{"fused_qkv": true, "qk_norm": false, "weight_decay": 0.08}
Rows from block 2, named by matrix and row number. Rows with one number belong to one attention dimension. Each number is 128 + 24 x the weight over its row's rms, rounded and kept within 0 to 255. All counts start at 0. Numbers have three digits each. After the name is the row's rms in percent of the matrix's.
# v: attention query, key and value (stacked) (model.blocks.2.attn.qkv.weight, 432x160, the v third), inputs 80-159
# proj: attention output (model.blocks.2.attn.proj.weight, 160x144, transposed), outputs 80-159
v.10 089:132107155176136139102151104141148116131124111129109135128126137119137136093103116109118114128152118110122133083147120127135131146123113143128138107122136135129120105105130140104109171205122128109134138111129122121103133120143068104125143130
proj.10 092:111138144116143133123141114138133137156134119138123127108108124122144122132090114154122108111124124151138121139163127110128093141078122142105128111132137145116150121114126129124122167143143094116140143120137122133141114123130120135139145131
v.11 100:133162131115124132137129116112143121121139140141085137108124134129158120132110113146132131152122139143133150130140155133145155150115121102117094151140127105148147098136111130129101162124134132101112157133133088110136122117118122099128124116
proj.11 103:117125124135148133125143124128124093145163105108144123082117126113106130113126091141133140064129115135124122150119144127112114130081124169125129111130104121134142128132116126149134147105155114136110151086122115143150130136102089134116143126
v.12 080:107145118144130109129115093131138145105106112124086122123128157161132123106123094130133121077121129146122090140093128137165098135105092147131080136125149117124113094126143138137134133176127143137123145134118124119152107132110072118129111129
proj.12 085:110144158146133129116120117123118122138134118129106119159119126144142119098131144139128137155134132129117120148108101125115087095138112116089127144113095135125085120103160114136134107138131153132171103152114124112081119137106130090099093134
v.13 067:095135104139134125148112106110125102105121111096110138133130113148098127187158129108130123142086166142155103171110117159148160123117152159178116167134159126125119148136116141081163104148099121142104146120131149150168114126134150153111138146
proj.13 072:117121117106098133120132116137117134101145133114140127150150129119079151094156141107134154137127133103119121147112110110110131110098121104132116149132113137146115115130141116138135126103141123153149137098122114118119141136064136096120129138
v.14 072:119117114148165100121084136118125141160118142117145146118116125125112125133130160112130124164103123105140121121132124126128154097154151140140181119132120150131125150143099124120134105097116123101135120105123163158119150157102166150136120131
proj.14 067:154126096115142121128099141112118117108090124125134125096127137130123123132149173109109106107125171114117128092135101133136183148161140114150105130103150136133195137135136127113127119118144132143142119102131132104095120117114115110140149120
v.15 087:142137130160103096116103130124158149139124119128080138115129125145122111140134112109079101162121117119124159064121144134122171146097133085116162138121155111133132092141130132123118117131137137097101157132146100114134141124145084115153119116
proj.15 090:069085095172147123090113129140107125156131135096126123128105143114150124105142182149125125062128141121109108097122112116126169116135134136149141103139126116130121133135129112127130155117151125132130127110117132141142129131076130129114128133
v.16 106:132111164150156125135110114116097132129122132115156134135140139119120137163108126120130113132109130101126119068109110153127129113138131140133102133126169133124099141136120108132141108147111143129168138138140165163121130129112121143125158135
proj.16 109:103157130058170127118114110139116139146114130141087121132120134136126138152150155137140111127126131140124135117134112134151118113117146161132130147131134083128203132139124141138135124134134143115117163087124126124132138120121094124135154132
v.17 073:135129095149108141124165131104114159124139139153119148109142128130103137126124121124098126111120120149117131029156142092137139115130141090106105121136088140106145128124118110145142144112132143102163118134156115126134141173145138129158164102
proj.17 079:115081138115132130119140124131120128155163150099130123184124135124117133135139169134138137131116104165141123070131134109094078112107130161156114097120171124138153130130151125135127149119105143126151158162113128134109134166110128109135105141
v.18 131:147119178145142103132116098131132111126111118112125141135135119116136128148115126105137119170108137089132122072114109154118156137119110125151154118133173121133117100144128113112099116149130129125117161137129128137126112101101137126123118159
proj.18 119:081126122146137127126127118143114123134084133147106126109141131126154128144137148140120122097115127121110123116130118126125133132153154140117100107130129107137133135135129131141129161108146126119125130099132142132158118136101129130121133122
v.19 079:111101116170127100088143112140151154143113149128142126161134167129131132130117113130110122143130116106123116138111090131101143112152132169110187100125138120114105116146153120134120136091121139126134124135116147136129140128119135136135139134
proj.19 084:128161102121138127122120122110119139173099132129158123117133126137131138190159140147113115128131140139130148093126103120146149143116134115153135151125163151117138124124152136118116091142100136120128127116126128099092119121138128103134119136
v.20 083:095126144149128140144123109131121140114119124121110139129127131114126141117104112128134119075123115122140100171089101130119090135094114153128099142124142140123146117104150103126151110152128130126138144121148132109168112130150092146123137108
proj.20 091:074143137103136121139128106121127165124139137137123130187141129125111128110131120131141131182139121116134119150120118124132108104119121089108120136138121141136087115112133120132127144164134128118111137145111121137093138116135129126143112150
v.21 111:119149152164141124134088117140128149149112138129120154130129148133122148110109119125144114136123137100144123109107131152129133128096119138117176098141118132142151080120124117130107142111125151091133147114150131134121109133115090127109132118
proj.21 129:102131106188156123139119131121124098118102139127110129128133126126085127118141144100126118128128132138129135126142130127125149135108123116152125104130107141133114126124132139125129142146129118126116147121126126126125146120142115134137148139
v.22 079:164102126116090137153144089141124141154165119144118135164144127130106151110114132122130108113092137133141119155128112119131106146140178111126132078176088126142160122148148126111100163139130161112143136123143112158131128151108123118106134150
proj.22 093:127093111164102127137124150148133117101122110103175127124127128131133154074132156105124140135132128155148111141152119132144109149093123116148092135107127123133089126124127126127121160097126121125106151198129112127152125145131166141115144124
v.23 074:141130108082112131092138112115165104144126167116098119111164124099165152154132131153167116160116137145142149161154114124116116133114109123143133218129172138130143148133134089122099105108113123123103100148102116125136117118093163123116146119
proj.23 082:152157112112125137139142134125137116132110106131160116124126122138120129149151069168136148112144131089138114120099121136138119100139129125114130134111124131122116133131100130132141110064102142115095094094135115123048128130099115125154121119
v.24 055:115136162162138128134129118114134114112103120138093111112142130141157105166123126100108137175129098121122122155112121156135154127118108147130079176117188142119118116128139137120152135160101132147126169108147136114144123138146141156103120135
proj.24 068:058117137054117142114135136147132141127142115144120143142111125127099140119124129165117134076131109138130145160136125133117117123113133124100122138157121128131125120128114134132129126098129124131143140139119135131139129152109102106133139122
v.25 070:105092123138135108124125101126140167143148145142112147118133141125125140154113119109126119175090105115158143140150117143100157117128170119132126118134118125134146110148101106122124142118129142091137130109134139151145150158117135143146141129
proj.25 066:115146095118155131120111128118115139140112116123168127080124126118104120097165117123114121053141135158142124125144096123137133167090138142162141148136157148127182130128125117121118135131152123122105144079114131130094113129143065119110147131
v.26 078:143113152118098126158101114129111162098146131141140112093130125136115124194141120115118105095119148146144130141131136102144143139131187088136097138151168131145134143150111131098143123104142136139131166124161113134146124135137101136144120112
proj.26 087:135127101193115122117109124129102100093115130096125118164115118127081145103136177099145119129145140128130113122124119131123172113107129138158138151124083103125145126136116137134123139116178145122105154103112122122087132135090118135126132139
v.27 076:145095128145107134154091107093092152115148143162118138127121127116108131123107115123076124096123106110113120108124101106108139143115155091119109136154125131128161117139126118127139173122117163094164182112176118116124145168135096121119144131
proj.27 083:112093099115104122123123131124102118109144144100138135145141130122105139108149178125121129123134104155134130133122116141137104123088129149142105115153124103141118127133116138148129140096112119127096151188126130139120127157088124124133134122
v.28 067:096104153121150141137126071123128107110166134118117123159130134120173128103105095139148141123099110111143130203121089177117094164095111125127108145102141109138133088131140126115108141180132152115108146134100145115125130092109138136115112168
proj.28 068:125187149097146128147138113124122127143107109172133136050137124126163109099120028151138130112130127104116140197138112139157095152126132145097142160135122095128117122137109116123127108130119106112110133100148139134142104070157121119117159125
v.29 067:131113131113113167102142126169117137115139112127158128134141138117090158091132129127148115071151141130124120066154141106107076099121128136111114094117103149126120142084129102148133142152118125153189085141122132137106121140137043129153162110
proj.29 066:187177160181142123134114134110130138138087141136103115161116131135122126144114111095130104196129125171159113120151133129140073105133114142134192119133141140124140128111107136119123123185090130118128133143124142144096143113216111130148116122
v.30 082:142144127106115133139092148132145068118112136098128129142131123117136148130143132125141127112150158139131103167119108136145134135118128145145160165130136141125158155114144129099143141126104108171105159132130117114144111122122118115082136144
proj.30 083:157126116123063127139144130136121112073126120109133130159120134133098137145124101112127137177129122104120142155130125137143118105127110105099125109120109165142060123123101118123133124063109126137117130148126125130117140131092162123156113120
v.31 098:136125129148131129118141076138129140123134141142145134116120150136172128092096104136142132120129108141126118155163119147127125130127119132124165117138109115127152072139121125121073158121159143101128120118119125108124146129117122125147113135
proj.31 106:146165148181150132157127120123128105148104134137124125083150126125121111133126078121134127118127126135137129129118123117115124173134128148132145126121131121119142129114132123128127098143119124118112111096129134118068122087165118128130116137
v.32 091:142115137134123122127114138117117120139145156118120125141141128108122131164130125119124130150105104143130146100142121137141148128146164112124116124139149122130157144149140097115138161092112138104139147147131133147119156141115111124100148129
proj.32 093:099131094058123123115113130139119119135139102100117123119105125124126143162140118141130120087139137128117126096149130130147155131105126158141133122112146120140165133132095124119124121072131136123103169113129118140141137137107098150135141128
v.33 134:114103120115145148134115146104111111129115121117145123134124125117098135139142149106134138120124112127125102149116097125145116106142154149144094119109138149111135185125128128118169129163108110144140136126118173142133142155131139162117136138
proj.33 137:149137150051102131125123125117125159105150132154111125160144123127150120119117130128125124164126132121126117143142122122123116128138126124100111153123134135130140125120138130131128120120136129131142124149130127125111120128119118113121118129
v.34 081:106109097120136124156116081120150131121140110142027113129159122146140119122140127122143126205089104129156142180130138156113125139080122138122080192135154138139153112142131110126136141170131146094114147112111131150147122138114132148106125136
proj.34 082:084111113100146137110125137127141149138132102129167148081131117140096120018150078160123158020143119116138110177110101134128105127102135107121153142130119125144103127114127097138127095104118136122124119123122119133113112136135099102094129120
v.35 089:136107136161119098128125099114136148137128144129119151126135143123123144143106118132121109142098126112140140078121121146104150136114133129137176122144138105123115091147127117133104121117124144086128136127150123139125138118120106117144138128
proj.35 080:070129100125173130122125112132103134172111147110131132101159128122113146153175150136126141102121122130131124082110120112138145133099141137181128116135158125133170136135142124147127142141137124120112144072115126123119134129112110137131143139
v.36 072:138160108154125148150072117159132146120141143147141108134146133131129120102114123136114106059134115143112115118114127105132112135129135137084165172141124148143158125122153112140127114084135161107151155120157126125116125131153066145123131115
proj.36 076:124130106150126126135123167142105092128100135106135141139107136131051168147159163116123122159126152114104154113140130144143154085122116108161172101132101110137119128139106124114130083104104147129125183160132153137110155132131167115162164142
v.37 115:117132131112137108162084108112129129125135121103081156124130136136103134129127131138178125123090143118159109117111140149123116141103126134154108149136106122145119103132107114105126106173101134103124141117120119152139106121100118121129126128
proj.37 130:137133147137150135125131101139133110113108119117126119099105132129116121075152112100134129133125131121131129157131123128154085094132132123114124133136119118127149123131142125140136150137122135131143137085118114128133137118104121107110146120
v.38 075:125113107107121144140148149101128132119128113148107106120135095143113110173165133131104138195119117147140160135122132113125165126111148097129118119111127132124148156135123134104147133122146109121097124129121127112156142132144189149132126118
proj.38 075:112075119163096128128147132109123149117180148120136140146156122125140120087124146128132145078131114127134111111131154114090154155120144109142098124134134120140077127129153133131122138114127135140130111159128111133161119147099127123110082125
v.39 056:137143077151110103128157140128148124159097130128105111136119138153150090153142133150103138150123129152135113189108133120165131145182139176122110128128133115124131140159131163134137129116133140125093140125118127149143149140131151125118103142
proj.39 068:133116128073113128113138118145130137145191103114161135114123131116166141130130140166127135102127142123112124138123127121116133145102128121114109151126125138117139131135154126132122104107153139142150124121133096118143118154072144128108116133
v.40 067:134122119134108137115099114131135150113115122133125128120127115144100146101133118119133112041129129150118101055118135105142079144090119109137140161134151126123131114106149123124140092147120148116145110126161123111121127136137069129138121128
proj.40 075:105125136176111125127131151143114112112094153119089125193132127138119152122147185120130138196130148094116127095128128123120110073162115109142143102136106138131089130133133118134136115118105148138155113171130148131079144123118171125124126133
v.41 131:151124132126112123120122104152146129124122137128129144140136132116144141113124103133136116118147152109130117125134113124115106137128102120114152129131131134138147114121128130120118142125119142134132142147142092126114125120120124121114123135
proj.41 135:165129123191118126134128123129126101120110120127142126131117134125162126125125125142121115132127127137126129142128112145150093125138121137126120112127121112127087132136119132123128152096118136125119107149121129139118124145114148131134127118
v.42 057:113105129143124124137132091114094178112126121140129091097123118124144099149128129123099146132105110142125126156106106125117142141127132158164078167119207116130097150173140124163127102135168137115100134107118161128167125122118115159134110138
proj.42 069:091166134083141131133100118125105155140130132148126155128163095134119117148149119157129152116134125096121135103077092113121154135160144109105135150140133127133152123114138119133125074148150145123119109107130132117073101135116117123113115139
v.43 136:108136143137133114113120124116127112141127155124122137132113148129144130133107128138132137160117096121138146154134128155125136130128115135126133107135099114125148106131126131127119152110114135112123142130118138129125153126128131114115129136
proj.43 137:108128121057139123128128126122137129143137115125118127071125131121121128141126095121119117074128129136133124144135133138150151167094119143139135134117138146127150123125127131122125109111134107132120139103125112133162122116156089147120144121
v.44 091:112114139110125153137135126153132133110145118129159129164132161143101136110148121126141117146135137107134135133114138147108117097121130142101131096125109115132099116133138124137139150160135129144155128139126128147115111109138088134116150119
proj.44 106:137155134160155130134113139118142135150103137134126124102135126125088127112121102107123126124135120151139125156137142135140127131107122129155177143118129106134116120123125131132118119176104121117122152128122129129183136112194114124115147137
v.45 100:121143120114135137133138148121115100150122115136149128137126111139137111131141144126128151169140098151118149108141134136128135109143106147108151102106079139106137145125138136136130146101138117127115108130107146112108148133129152132115120139
proj.45 105:124089145101098136142146146128143131124139140146103141123124134140144124156120125120119134088118114129130127110132156140127138167150129111135127092129162152138106133131128125123124097099112137129167106180144121123174124172175131134119089118
v.46 072:126146097096098154133085161151172136124126135124157129131146130107102142109147124140129100088141144139122133125118126085135100117126138143120184149132098155150125172106154121107136097123126126138128117139138105137133109135143090137121155104
proj.46 082:172130113195101131146126166118113104094096139117146122164114135138108152142133144104118127190131152099127139117141142127139136084144117074145133104117117158129070130131123127122136144114127142137158121176129131123100146150137175121145142127
v.47 096:125140121128140126153146118143113109124135107112135141166133132111091161108119134099151104114108164099137097185100101145135102136134160134131138085157119133140109126103144139106134140160099134153163155129147137166129106130130133124105165148
proj.47 102:129118134121116126125132131131146133113131126128156125150152133132131158092121136100135133196121132152140147181149138134126099108062124115123090160124116140133098121137126146127130176144120120126106166165133127127162145133127166123124163126
v.48 087:134115129128131126144097131142150199146125148151191131129129132150134132072141155141147126126144138128135169169132110156111114145155141127098129098137175141150096130139128142141132106143151108123107101087150108139125119123126163108135140116
proj.48 093:043148101121123125133123122121124088144134128150103128124112121145158140118124133160112124126129113135115111155136109132145117121082125130142077129132134140122193122116136139118121106107139119126157126134120116129123107146099130113109146132
v.49 106:128122108130100139133165116103084128116131123134058127154120150096138128176116116150138128138099128126121120094135136158171148106110124119128172177118117147124110140116158123119114088097106155146144135187109109107116117129109062127109108126
proj.49 113:169111148155161124169114117143126166119052146103131128101108116131127109157119127113135127137134128107115130112118152127118113134146132108112118138119146133128142128147126134109126105099122133120089122186120137120203124102213171152149104129
v.50 097:119135141122124127094116142148149099111102136146093121111135095141120110135125120101120137138110136134112137077137128088118118131116121119135106081129098099110137101135120123121099183182151130134139108120117122121102118129110116120142126137
proj.50 105:137090122088093122080129122121135148143193099119108137139133123128153127141121130146124132124129125150137138085129114131104135113136135146111151124144106114138094133128102124123121159158118121129127128108135132122100122136057105110123134124
v.51 127:118122120113120147155098115134128120119130113128102140138117117135154117180160128132168141094146165123132129145136145138093120104145125096148185109107076144120114159124117145130141097092139127150133126184127098132118112127119110122118114129
proj.51 129:149117165123129135162110133147124167124104136106146134080097122130149118110122162117137132132128160134126120193124113131126118127117131140132126138127160153129165122132129129123131143129132111132128102183126142130136136123160143135142098130
v.52 114:108145100141113147126226121126106127113116137142051127099121119124136136138119118134117128151097101123128127074145116136153166141111141075130128203141100114130130101119122125139089155143117137120128145119120118119109111124092102124120118117
proj.52 118:103090106090129119114129091132121148146095141121115126147134126137103108179106131128117128121125126129122117088140137126117104122124137130100146126127111086131108139128107129135125102132149128122130112067138133128179114113144121119096138143
v.53 106:108116172129137136158049129100133134117124121107143155144129119153153108163144126137140149143149146126132108203139138143103146107118121136137103052097097129133136138141078127106137055121142141111128135124148094126145132133092149111136106134
proj.53 108:106140164112090130164124135132111144125153120124156130122100126130131133109143162148135131078120148120122143170123091129136133161117129129091116145128148140137123126125123124131141173122129115124148089153134141124139149175113134136130141129
v.54 064:127094157137156134143086102124103152147106118110084140158117158100099125140102115135117093184070103100151125113129108142118186130146142106143147139122064147130120084118115146134124165099117136122146161142118152109140153143135069140092146125
proj.54 061:193112116110113138126111087095143127082069100092108133162167118141165139116102104106115105095138130169114116134151120125139127108144127098134099166144149132141125115128104144127127059109152113121099145158124136117178141101125103128131150118
v.55 097:120150111126131148132174122145122082126138127138054114128125112120118132163146116119140146114131116145133130060120147085108117130129127091151105193140071111134182158130147124152132156130127117159135144158109153126099131135149108141113099127
proj.55 111:165093149116141127129112100140136153148129144124155126084128134117103105142133137093150124121126149142142132114140146143102132143128128151135210101136129085130119131132139118132132122148122116132094110095143135140154124109183115106118108132
v.56 079:126121104124125116100216118099094129124176101123094116161114124140097113106136127133100129091140135131107134098103173094137061136108131130150118147132105128136137178130126155136137090088137137144131121146134158119138119135149127135148107143
proj.56 077:149132155156182138124141159136134110123094126134162123052132143124103153113143120116143130125140158112128132110116174138146091128149140154142156139105140121123177121114153145132129125111075140133112138136123089121127132098172120153171089134
v.57 072:075125120151141147132225098147093099138113099089100131120120093141140139139162132100137124151131141122129126118119153128124126118150140065173160158121077128140103175106114159150153134084114111132136155137126156152128133135129145141141128112
proj.57 075:114114154087140126101133088125123138097112135135120118150140130140108117110140119104119109120130141147131141167138123138115137101115130169127142151133138142126161127110112151137120149160124113121163097078123154125131132102114108145155142114
v.58 070:142136147128153130137101138113173132111101137123081123135140117127128095184123125127138126127111101133155131158132116145104141150133100152129113127107101138132170083130124130105138145157129132118115160147125120108151134125105115143121125124
proj.58 070:154100134138109127152167118125131141129072126121123122160137126111127151134120132102124112088129159126132145136129136115124079150117123081124149114134147131119088122132129119112130108076127134131090138200143152133158141130112110130132123125
v.59 102:143122177126174116083075125118131138150149112122074096163102129130112097154143142128118126179133097109119117075139122121137138111124114135126122042127123144135136124132098159118158113161136124119122130146115141132147128142087070132104093134
proj.59 107:170087147153150135105131128098116160086084084096151146064135112111152141084118103133147111069132174133129124112130131141120134141148130135137153135124132144133157123132109116111125110089110121131123087152142133128135142134127091141141120134
v.60 071:136126122130123138184112107102143160107147155160139157117137151120143117098113137163147121136139125145134154197135133143151135148129148064099148198128182137124093150125122127138131113131128150147118109141163108111150132130107120140128118133
proj.60 077:085166104126113121164117117130113120158116135143115124156113131134119117160118123146152107155128129068131135165107135148134154135142128110148094120119099108116118124122141132131127061090117122132118098170132134140149108173170122122115128117
v.61 097:161125114117121109124064141137131156129149147130188130138111162101124144089098111138126106083128135123125129100127120130146122106143127177109157086148202140121106117127173124118103145097118153134142096150119097122098109131150133105126138132
proj.61 100:158148116174174131144103173131136117133129128132155137107150133112138107144137116148136164185133105103116123121136136121124125108136125091145089132109121142131157123124135142132126135166092146122128171176125118124112126131113190125140109133
v.62 067:102123127148123151154142127110100152139124117084225143126142158116122153101140132130109149176108124107138105118136126157172169099148178138134136110117176148137090131121110130115139105093095106124119129128116144143154135128139166123138146119
proj.62 063:109160141148172132136112134100102089109108132129125126156140122122080123110129078113112115141127109116126116141149124120130170086142119115146081141127152142132154130115096127136135118155137149133188135120111137132118147118136167142164164133
v.63 074:126116146129126107115079124113148108134101142130122130113151153111130147139121134129113109128126123157141118156111128153131125104123132158110119104109145140136097116136174093116133115144121124113162143103150158129122173129137116139099158116
proj.63 069:120135138133099120126133106114148106139146162099074142181120127120149127132112145135128135136113086140131142106112147118130164160146111148096121149139138141134117116135146133128120176129169130125120161138112119110141099168132148137158114114
v.64 077:173134121113125108150064141127157188120148136120205136142136164146118113089101117126097130142126112124115122131129116139165141172122123187118140149150193141107133090140121133116133099145125158137098087126125133111140121135129160119117121155
proj.64 090:162178111194142126157133163120134090113100145154141126103140125130105120104129111111130133156134140091112120118133143123136134125133112069151107101111144159111109127115150129108125092127079137131150126179140139130142143122125150140111115127
v.65 060:133128148149167114125155114125117135135159115108178135108109145112128152122112106130108141138108120100146112114160125157154184110148129120147133154140204125142109094100111116105124141071112127112104134115100143123129127127106113117135118113
proj.65 055:191135099123146133113120138112090146124109137149164131155156128122103126161132110121112100147132131135124137125141097117121181106148123089145075093138104146117115119114117136116146117158121144138165111083135141135136146149158122127124148138
v.66 085:134134146099159117169032131130134117129130131110161126129127125113118115168127150131127138113155101111121110150103117111093144117147136115144150123123135152114144130127114145132182135141111115144134142139136148139162166140171155157119141135
proj.66 099:128159154160136128140140155129144121095111115097148123114157133124103109086143093106149149129117146087120123184124135140165146131141118141153165145110131143122105129132142136133122129131131128119151135155143130120099147118121121147133118129
v.67 123:109130122130112126120094162110135168136147160139122105135133109124108122090138137126109154157113103127107142102136128107086126144114131172133076052138198129124165097125126127144117077225129093128119111088120122125088134118145150120128138129
proj.67 112:072141135126157129115155136107127108151102113110081134093105130122127131124123132146127143093121117130111122096126143129142141151100129112125168122135141147131157133121125130132137106146133121133151105132135125133122128117133115095080134139
v.68 084:141143147113110130100129128135136129096100124160160131118149111150143113123123159142115141151128146123106108183132136139203105117102127143106178043139107121102078103144101134105105116166151152129112107096158092123136108126079175140129130137
proj.68 098:112130125139100125116147137106127130128169104122102131156127127135145135101136142177141134159129136103116134146104124144098142118118115139120098164116131150118106122127128132125126173148151138116142132143139127133105124157093151173139109128
v.69 066:136148113127094121162106129141102179141144137136124140153108113152200119133123115155146119078164145126116097169125133150142106142126084171150133078160089134103127125149132151115118042123146161138133095136128097148131130126155180109108102148
proj.69 078:114145141189114132178124149157138145121121143127151122068087116142167120084139181140146172151118147103113122183097107124095090152117122109103127149132176163124153128143142129134126180160130123112141112145121127135144125112148182146097093125
v.70 082:135120092129126105104181135106120181140118103117171103115125123130133122085146139133121146180113130108126115079121137147156135114134137160143183091136185143122093126130120147134129072136127104149125107141113157129135101114113135153144126129
proj.70 082:179136163195188132105165157093145130102102135134073133121118122129140150076114114108120137152145150104134104087107156105130161074128123117145093126111153181114183125118126132127125134138105146118144135177132131120125137096156163174171113140
v.71 103:100146127137159140113132134112153123122096114097152125100114081131146097143159154109161152171164128116106133157147123134097157119128129128130134067103156119139142155130087162132153108141123110123111145127132097142158105120092187149183109110
proj.71 094:061111162129146129101173130099108165108153089140148129146128131123133165108150112128129124078133183094139128154134121120141123101090130124139148118092101130126116128113102122125137134108112125123170095135150146129094158150069115147163172135
v.72 084:154116113135105121144084142114147200151155140117197126148134149136138118057124123148121116144149123130111139132122125146136127155137140204092100100132184156122116122149146139123126049128142141114109089128150114126137129136158206114141137144
proj.72 089:067163123209148133162133149120131081135112134155135121106106119145123145103119119135129138135138113117109125114109149115145085127114122080151098117101170147124170124103145140120133107115091139119155129178101116132125119146118174123130136125
v.73 093:145140131116143133102159103166099097145135122144092134165099120098109135107118137117158068124137122109120139160105108131131103150131093106102158140146082128150125154121137154149151143078127133126134154118143122134146117136141113136109134121
proj.73 107:121118088123126133119128100128133134115118100128161114101152150120157148109146134152137101119129141141132136178124127150127101111106133145155128157143120128127143129136132120141119095087150110120087137103131138120126123113129120131136133119
v.74 093:131165118135126125133195127128099141110120117108177130112115108118161139140123114123135148115131133100120085091155122137177168117125113117137185134143142133122128117124106145118122092106124153123122119160121112131130116128094170139162105140
proj.74 095:160126141187178130140143182128125165123137125151160136098130120124089111108151103130132149158137159083124128135132124119121115090117122119141130124099140128116118130128120136130132167167089144112152127119138141138120146116140180163137113143
v.75 118:120116133104140146118204126155128072107125111142095142125136126141119141148131126114133132117115157124154137128137146119129118137124147055133148223138032113127096120121114123127110210052124123115129149122129118123127112123124070128115130124
proj.75 136:152110101047099127103109108137133135141138138134147124146166126115122119162132135129116107139127117160141126114149116130142133135136131155117096136138116080130101130133133121138119118119157129136114144079129121123126119107132092123122146136
v.76 123:119115095128106133087136121149106121129137118130159129139115145111127151086109110105126115106119166109120120087136114145172140112129126152127204109139172134116087125112168113116092158072124148138143117151124103121102077144114102108136148120
proj.76 124:151141109142161121110117145129124131127135140126125128120142139119150130148122126147118133199121099117119136099124136119126145080151131111134056149127121170125139142134123128136130131161116138124139161159122137118107124106107181148170113125
v.77 065:116148128142126130101117137146145135167137125105166117114121122140149122094138112110156122156176127141117122069120140131127139108151132154116118051145158129119108150158146145118126160127145135108136101144126117151109109140103184120151132124
proj.77 063:081102147180137120100135122122134128113156126138157141156134125139107128094099081132143149141114158115128121086133158129111126096138131116128130113109124153129163143110104134149126139175097146101170124161134131137090126143041145126184131126
v.78 077:120110162145153135122026127104142125131130138098062126138114157098107116154140119141134115173120097134146147107144121151098163101138135128107085072092154146138147118119141133121123130152106128121149150167116118105110141138118084123096114118
proj.78 079:127099143109130128136111084119101145131081115101140137140124120107137123167099142123148108075127128162134134113120140124119143164145150101113140126137116126151143133118102120122129086090134123129098092183130159136160132167127115096148153122
v.79 125:132119134152121132092133126137092146152168110127169100141131128149142137089155129113121142146147111137106122124134126136188112096117128157119155043120186150119128177138140117131134042157112108127119110121126118133114085140115150108118109126
proj.79 117:117150154162189129122109135131119099106094134147101136095098120113084131110114140152132118129128110122118135126111128147125148133144141145137103128119158167127218130133131112133130161135106139128159082125126128128116131136148160138139111131
v.80 083:105085123155139114137163113098099160123131122121059146132118134129097120104133133153107126136099120129144128147119159132109118144126127118181103134134134118148153129117118142144133078143133118146145145114122186105125147120162099139119115127
proj.80 073:166165153103124127127156097113115105141104137132072125120115146139144154132123178115141115095128137111136129125112149122121157138141149140102135154161132159107165134138149135131130109107132132144102122118149119115185133090170114134133125125
v.81 102:113117138137146119122135148114145121132126128117179110097162114121108115126146148115127171193103105138121138164128135119117135111135146150135104092108216109125129130132118100132143139183104082117108139085117148147137130107128170151163140096
proj.81 103:105137140106122130087148121091123111112142103134074128231120121136106156136132080118108122107138116128134137112128132129131186102129124121135124103134095143127115123121111132130135121142132141123158121117123126124098142148098095133130172117
v.82 106:129147133155119114132106141109151151142119156125135137120113136099148129109109126146119096103138131130133117118123111153127145121136107166115088115128215123142118099129141124109121101163134141091137095113133123127121170126107150127139145129
proj.82 117:073123117156118124147150139138128137167155127129132127127107133126136120140129136148122146133122110114126130127103126120122122128110127115116140124124116146127119134108129126129135145129115131122142105125124128134122110163116157116118136123
v.83 104:116128129121136129088114148123131107134144120135113112146120117134104120147149127123118164144134142126134131046142144105139117101109138157135055108120148106129153160128113118124126157121135100130109112114101125123134105125108115112123110116
proj.83 100:123076138105117126091094128136110155127178110111206147053109115126162115136137130123122146117126136168129105063133139138106188149151123159126151115132087120148119134120118113124137136138147115131147080073123111136124127113145120131122149151
v.84 075:100122102164136133122127128121137139110124142115142114105118114148163119115161143112149139138163122156103145197134129134121124117114148141142130078113201113118123170135140133135128119164108132142121124125137087149119099117139188128174107113
proj.84 074:050141149119126119112130115135115127109144125137093117196107131141123145162122132136135142125118125081135141150113129131130123121141133100113116125113078132137139137126100125131128139138110128119175103139125127130126130157065127139140150116
v.85 093:138150153136134126124075126115128125148109128099142132130124123111133127175109114121113134134130126127127088089137122125167163109119132153112088109117127122127147109126121120113139152143123144117131130124119145120153155145111154129123132129
proj.85 105:138109140160104122130113145125121136113181110108168134108113116132144109118145107124132151128127135124130137116132124128092160133150119144120166133124118135132066129134117116120136174161127121132140123095127130131123140130114163136125125126
v.86 115:104144125125115128127215117117130096095090123126141139112137102139129116131126135136132127128127159129121108135134158124173116118113138109131151156129088108118078137134105142107108159091130171126132121133138111120155108121090165153168125129
proj.86 120:103106128119108126110149139123130143133182113148145126183139128135114133134137113143136136165132145098134140118124145133109121087129122139115107153110102102121091129112118139131120169147122148108130155122133118124102129117076145170182139127
v.87 075:136136087130107134077170114148098139143128123164115103138120100132169123113136152126171128108136141127094142174137113143184092119116110130118209084136163123121112170122150138149126102147134131152117105124126082151115074115103141124134117115
proj.87 071:100110122157154129116117130134132162095124116126088129102084115149207145129138138159127157162141140086117124175111112149089114085106126141131103140113107163122164121149129122113128145131140119116132115132116130131146116104139170170128091128
v.88 081:153112096120124115148081136137140165143151145143193114113130163112135150095118133126133127106133126131125152174129097159138143124150145135114186177123255141132094129104170103140135138138098113137121115128113118139107116124146099120121153114
proj.88 080:135183102143163116145112154141129102113088167139075111149116124135127100175131107116106142179132075100115127148127118124157168112131126095141076092109092172117137133140152135115127090128099127141160133159117136128134119115150140125093128129
v.89 064:098106155113124125114136145093123142124189122118101119144101126136113099136144134137108143163134143095113118134160160143083137130103136124139112082139102138120116122117092158109129067092132137097124134128128090111116112129100112118115100125
proj.89 072:123142153110142141140149125127103139124060113127166131094135128127117138119137148144146109088131165139109124117119131131165132180125133109112104144102153133121156125119126143133135088104137138127142092167143125123137142120173100140144142143
v.90 107:144127109110123137104165137135133092125130107136127121136140146140106129140118107110112143166108148120143130027126137108143155128111158090114133241137082123125119131126125103118119198074134116132116122153109144128135099137085051114125128131
proj.90 118:192101111099120120101103136125140144118138144126163127111159132118110114135116090096113104138133125164143115041150129121150152121151128139138113091126117106139087135123123106129124090112110127138108132113127140128131123118156094120121143137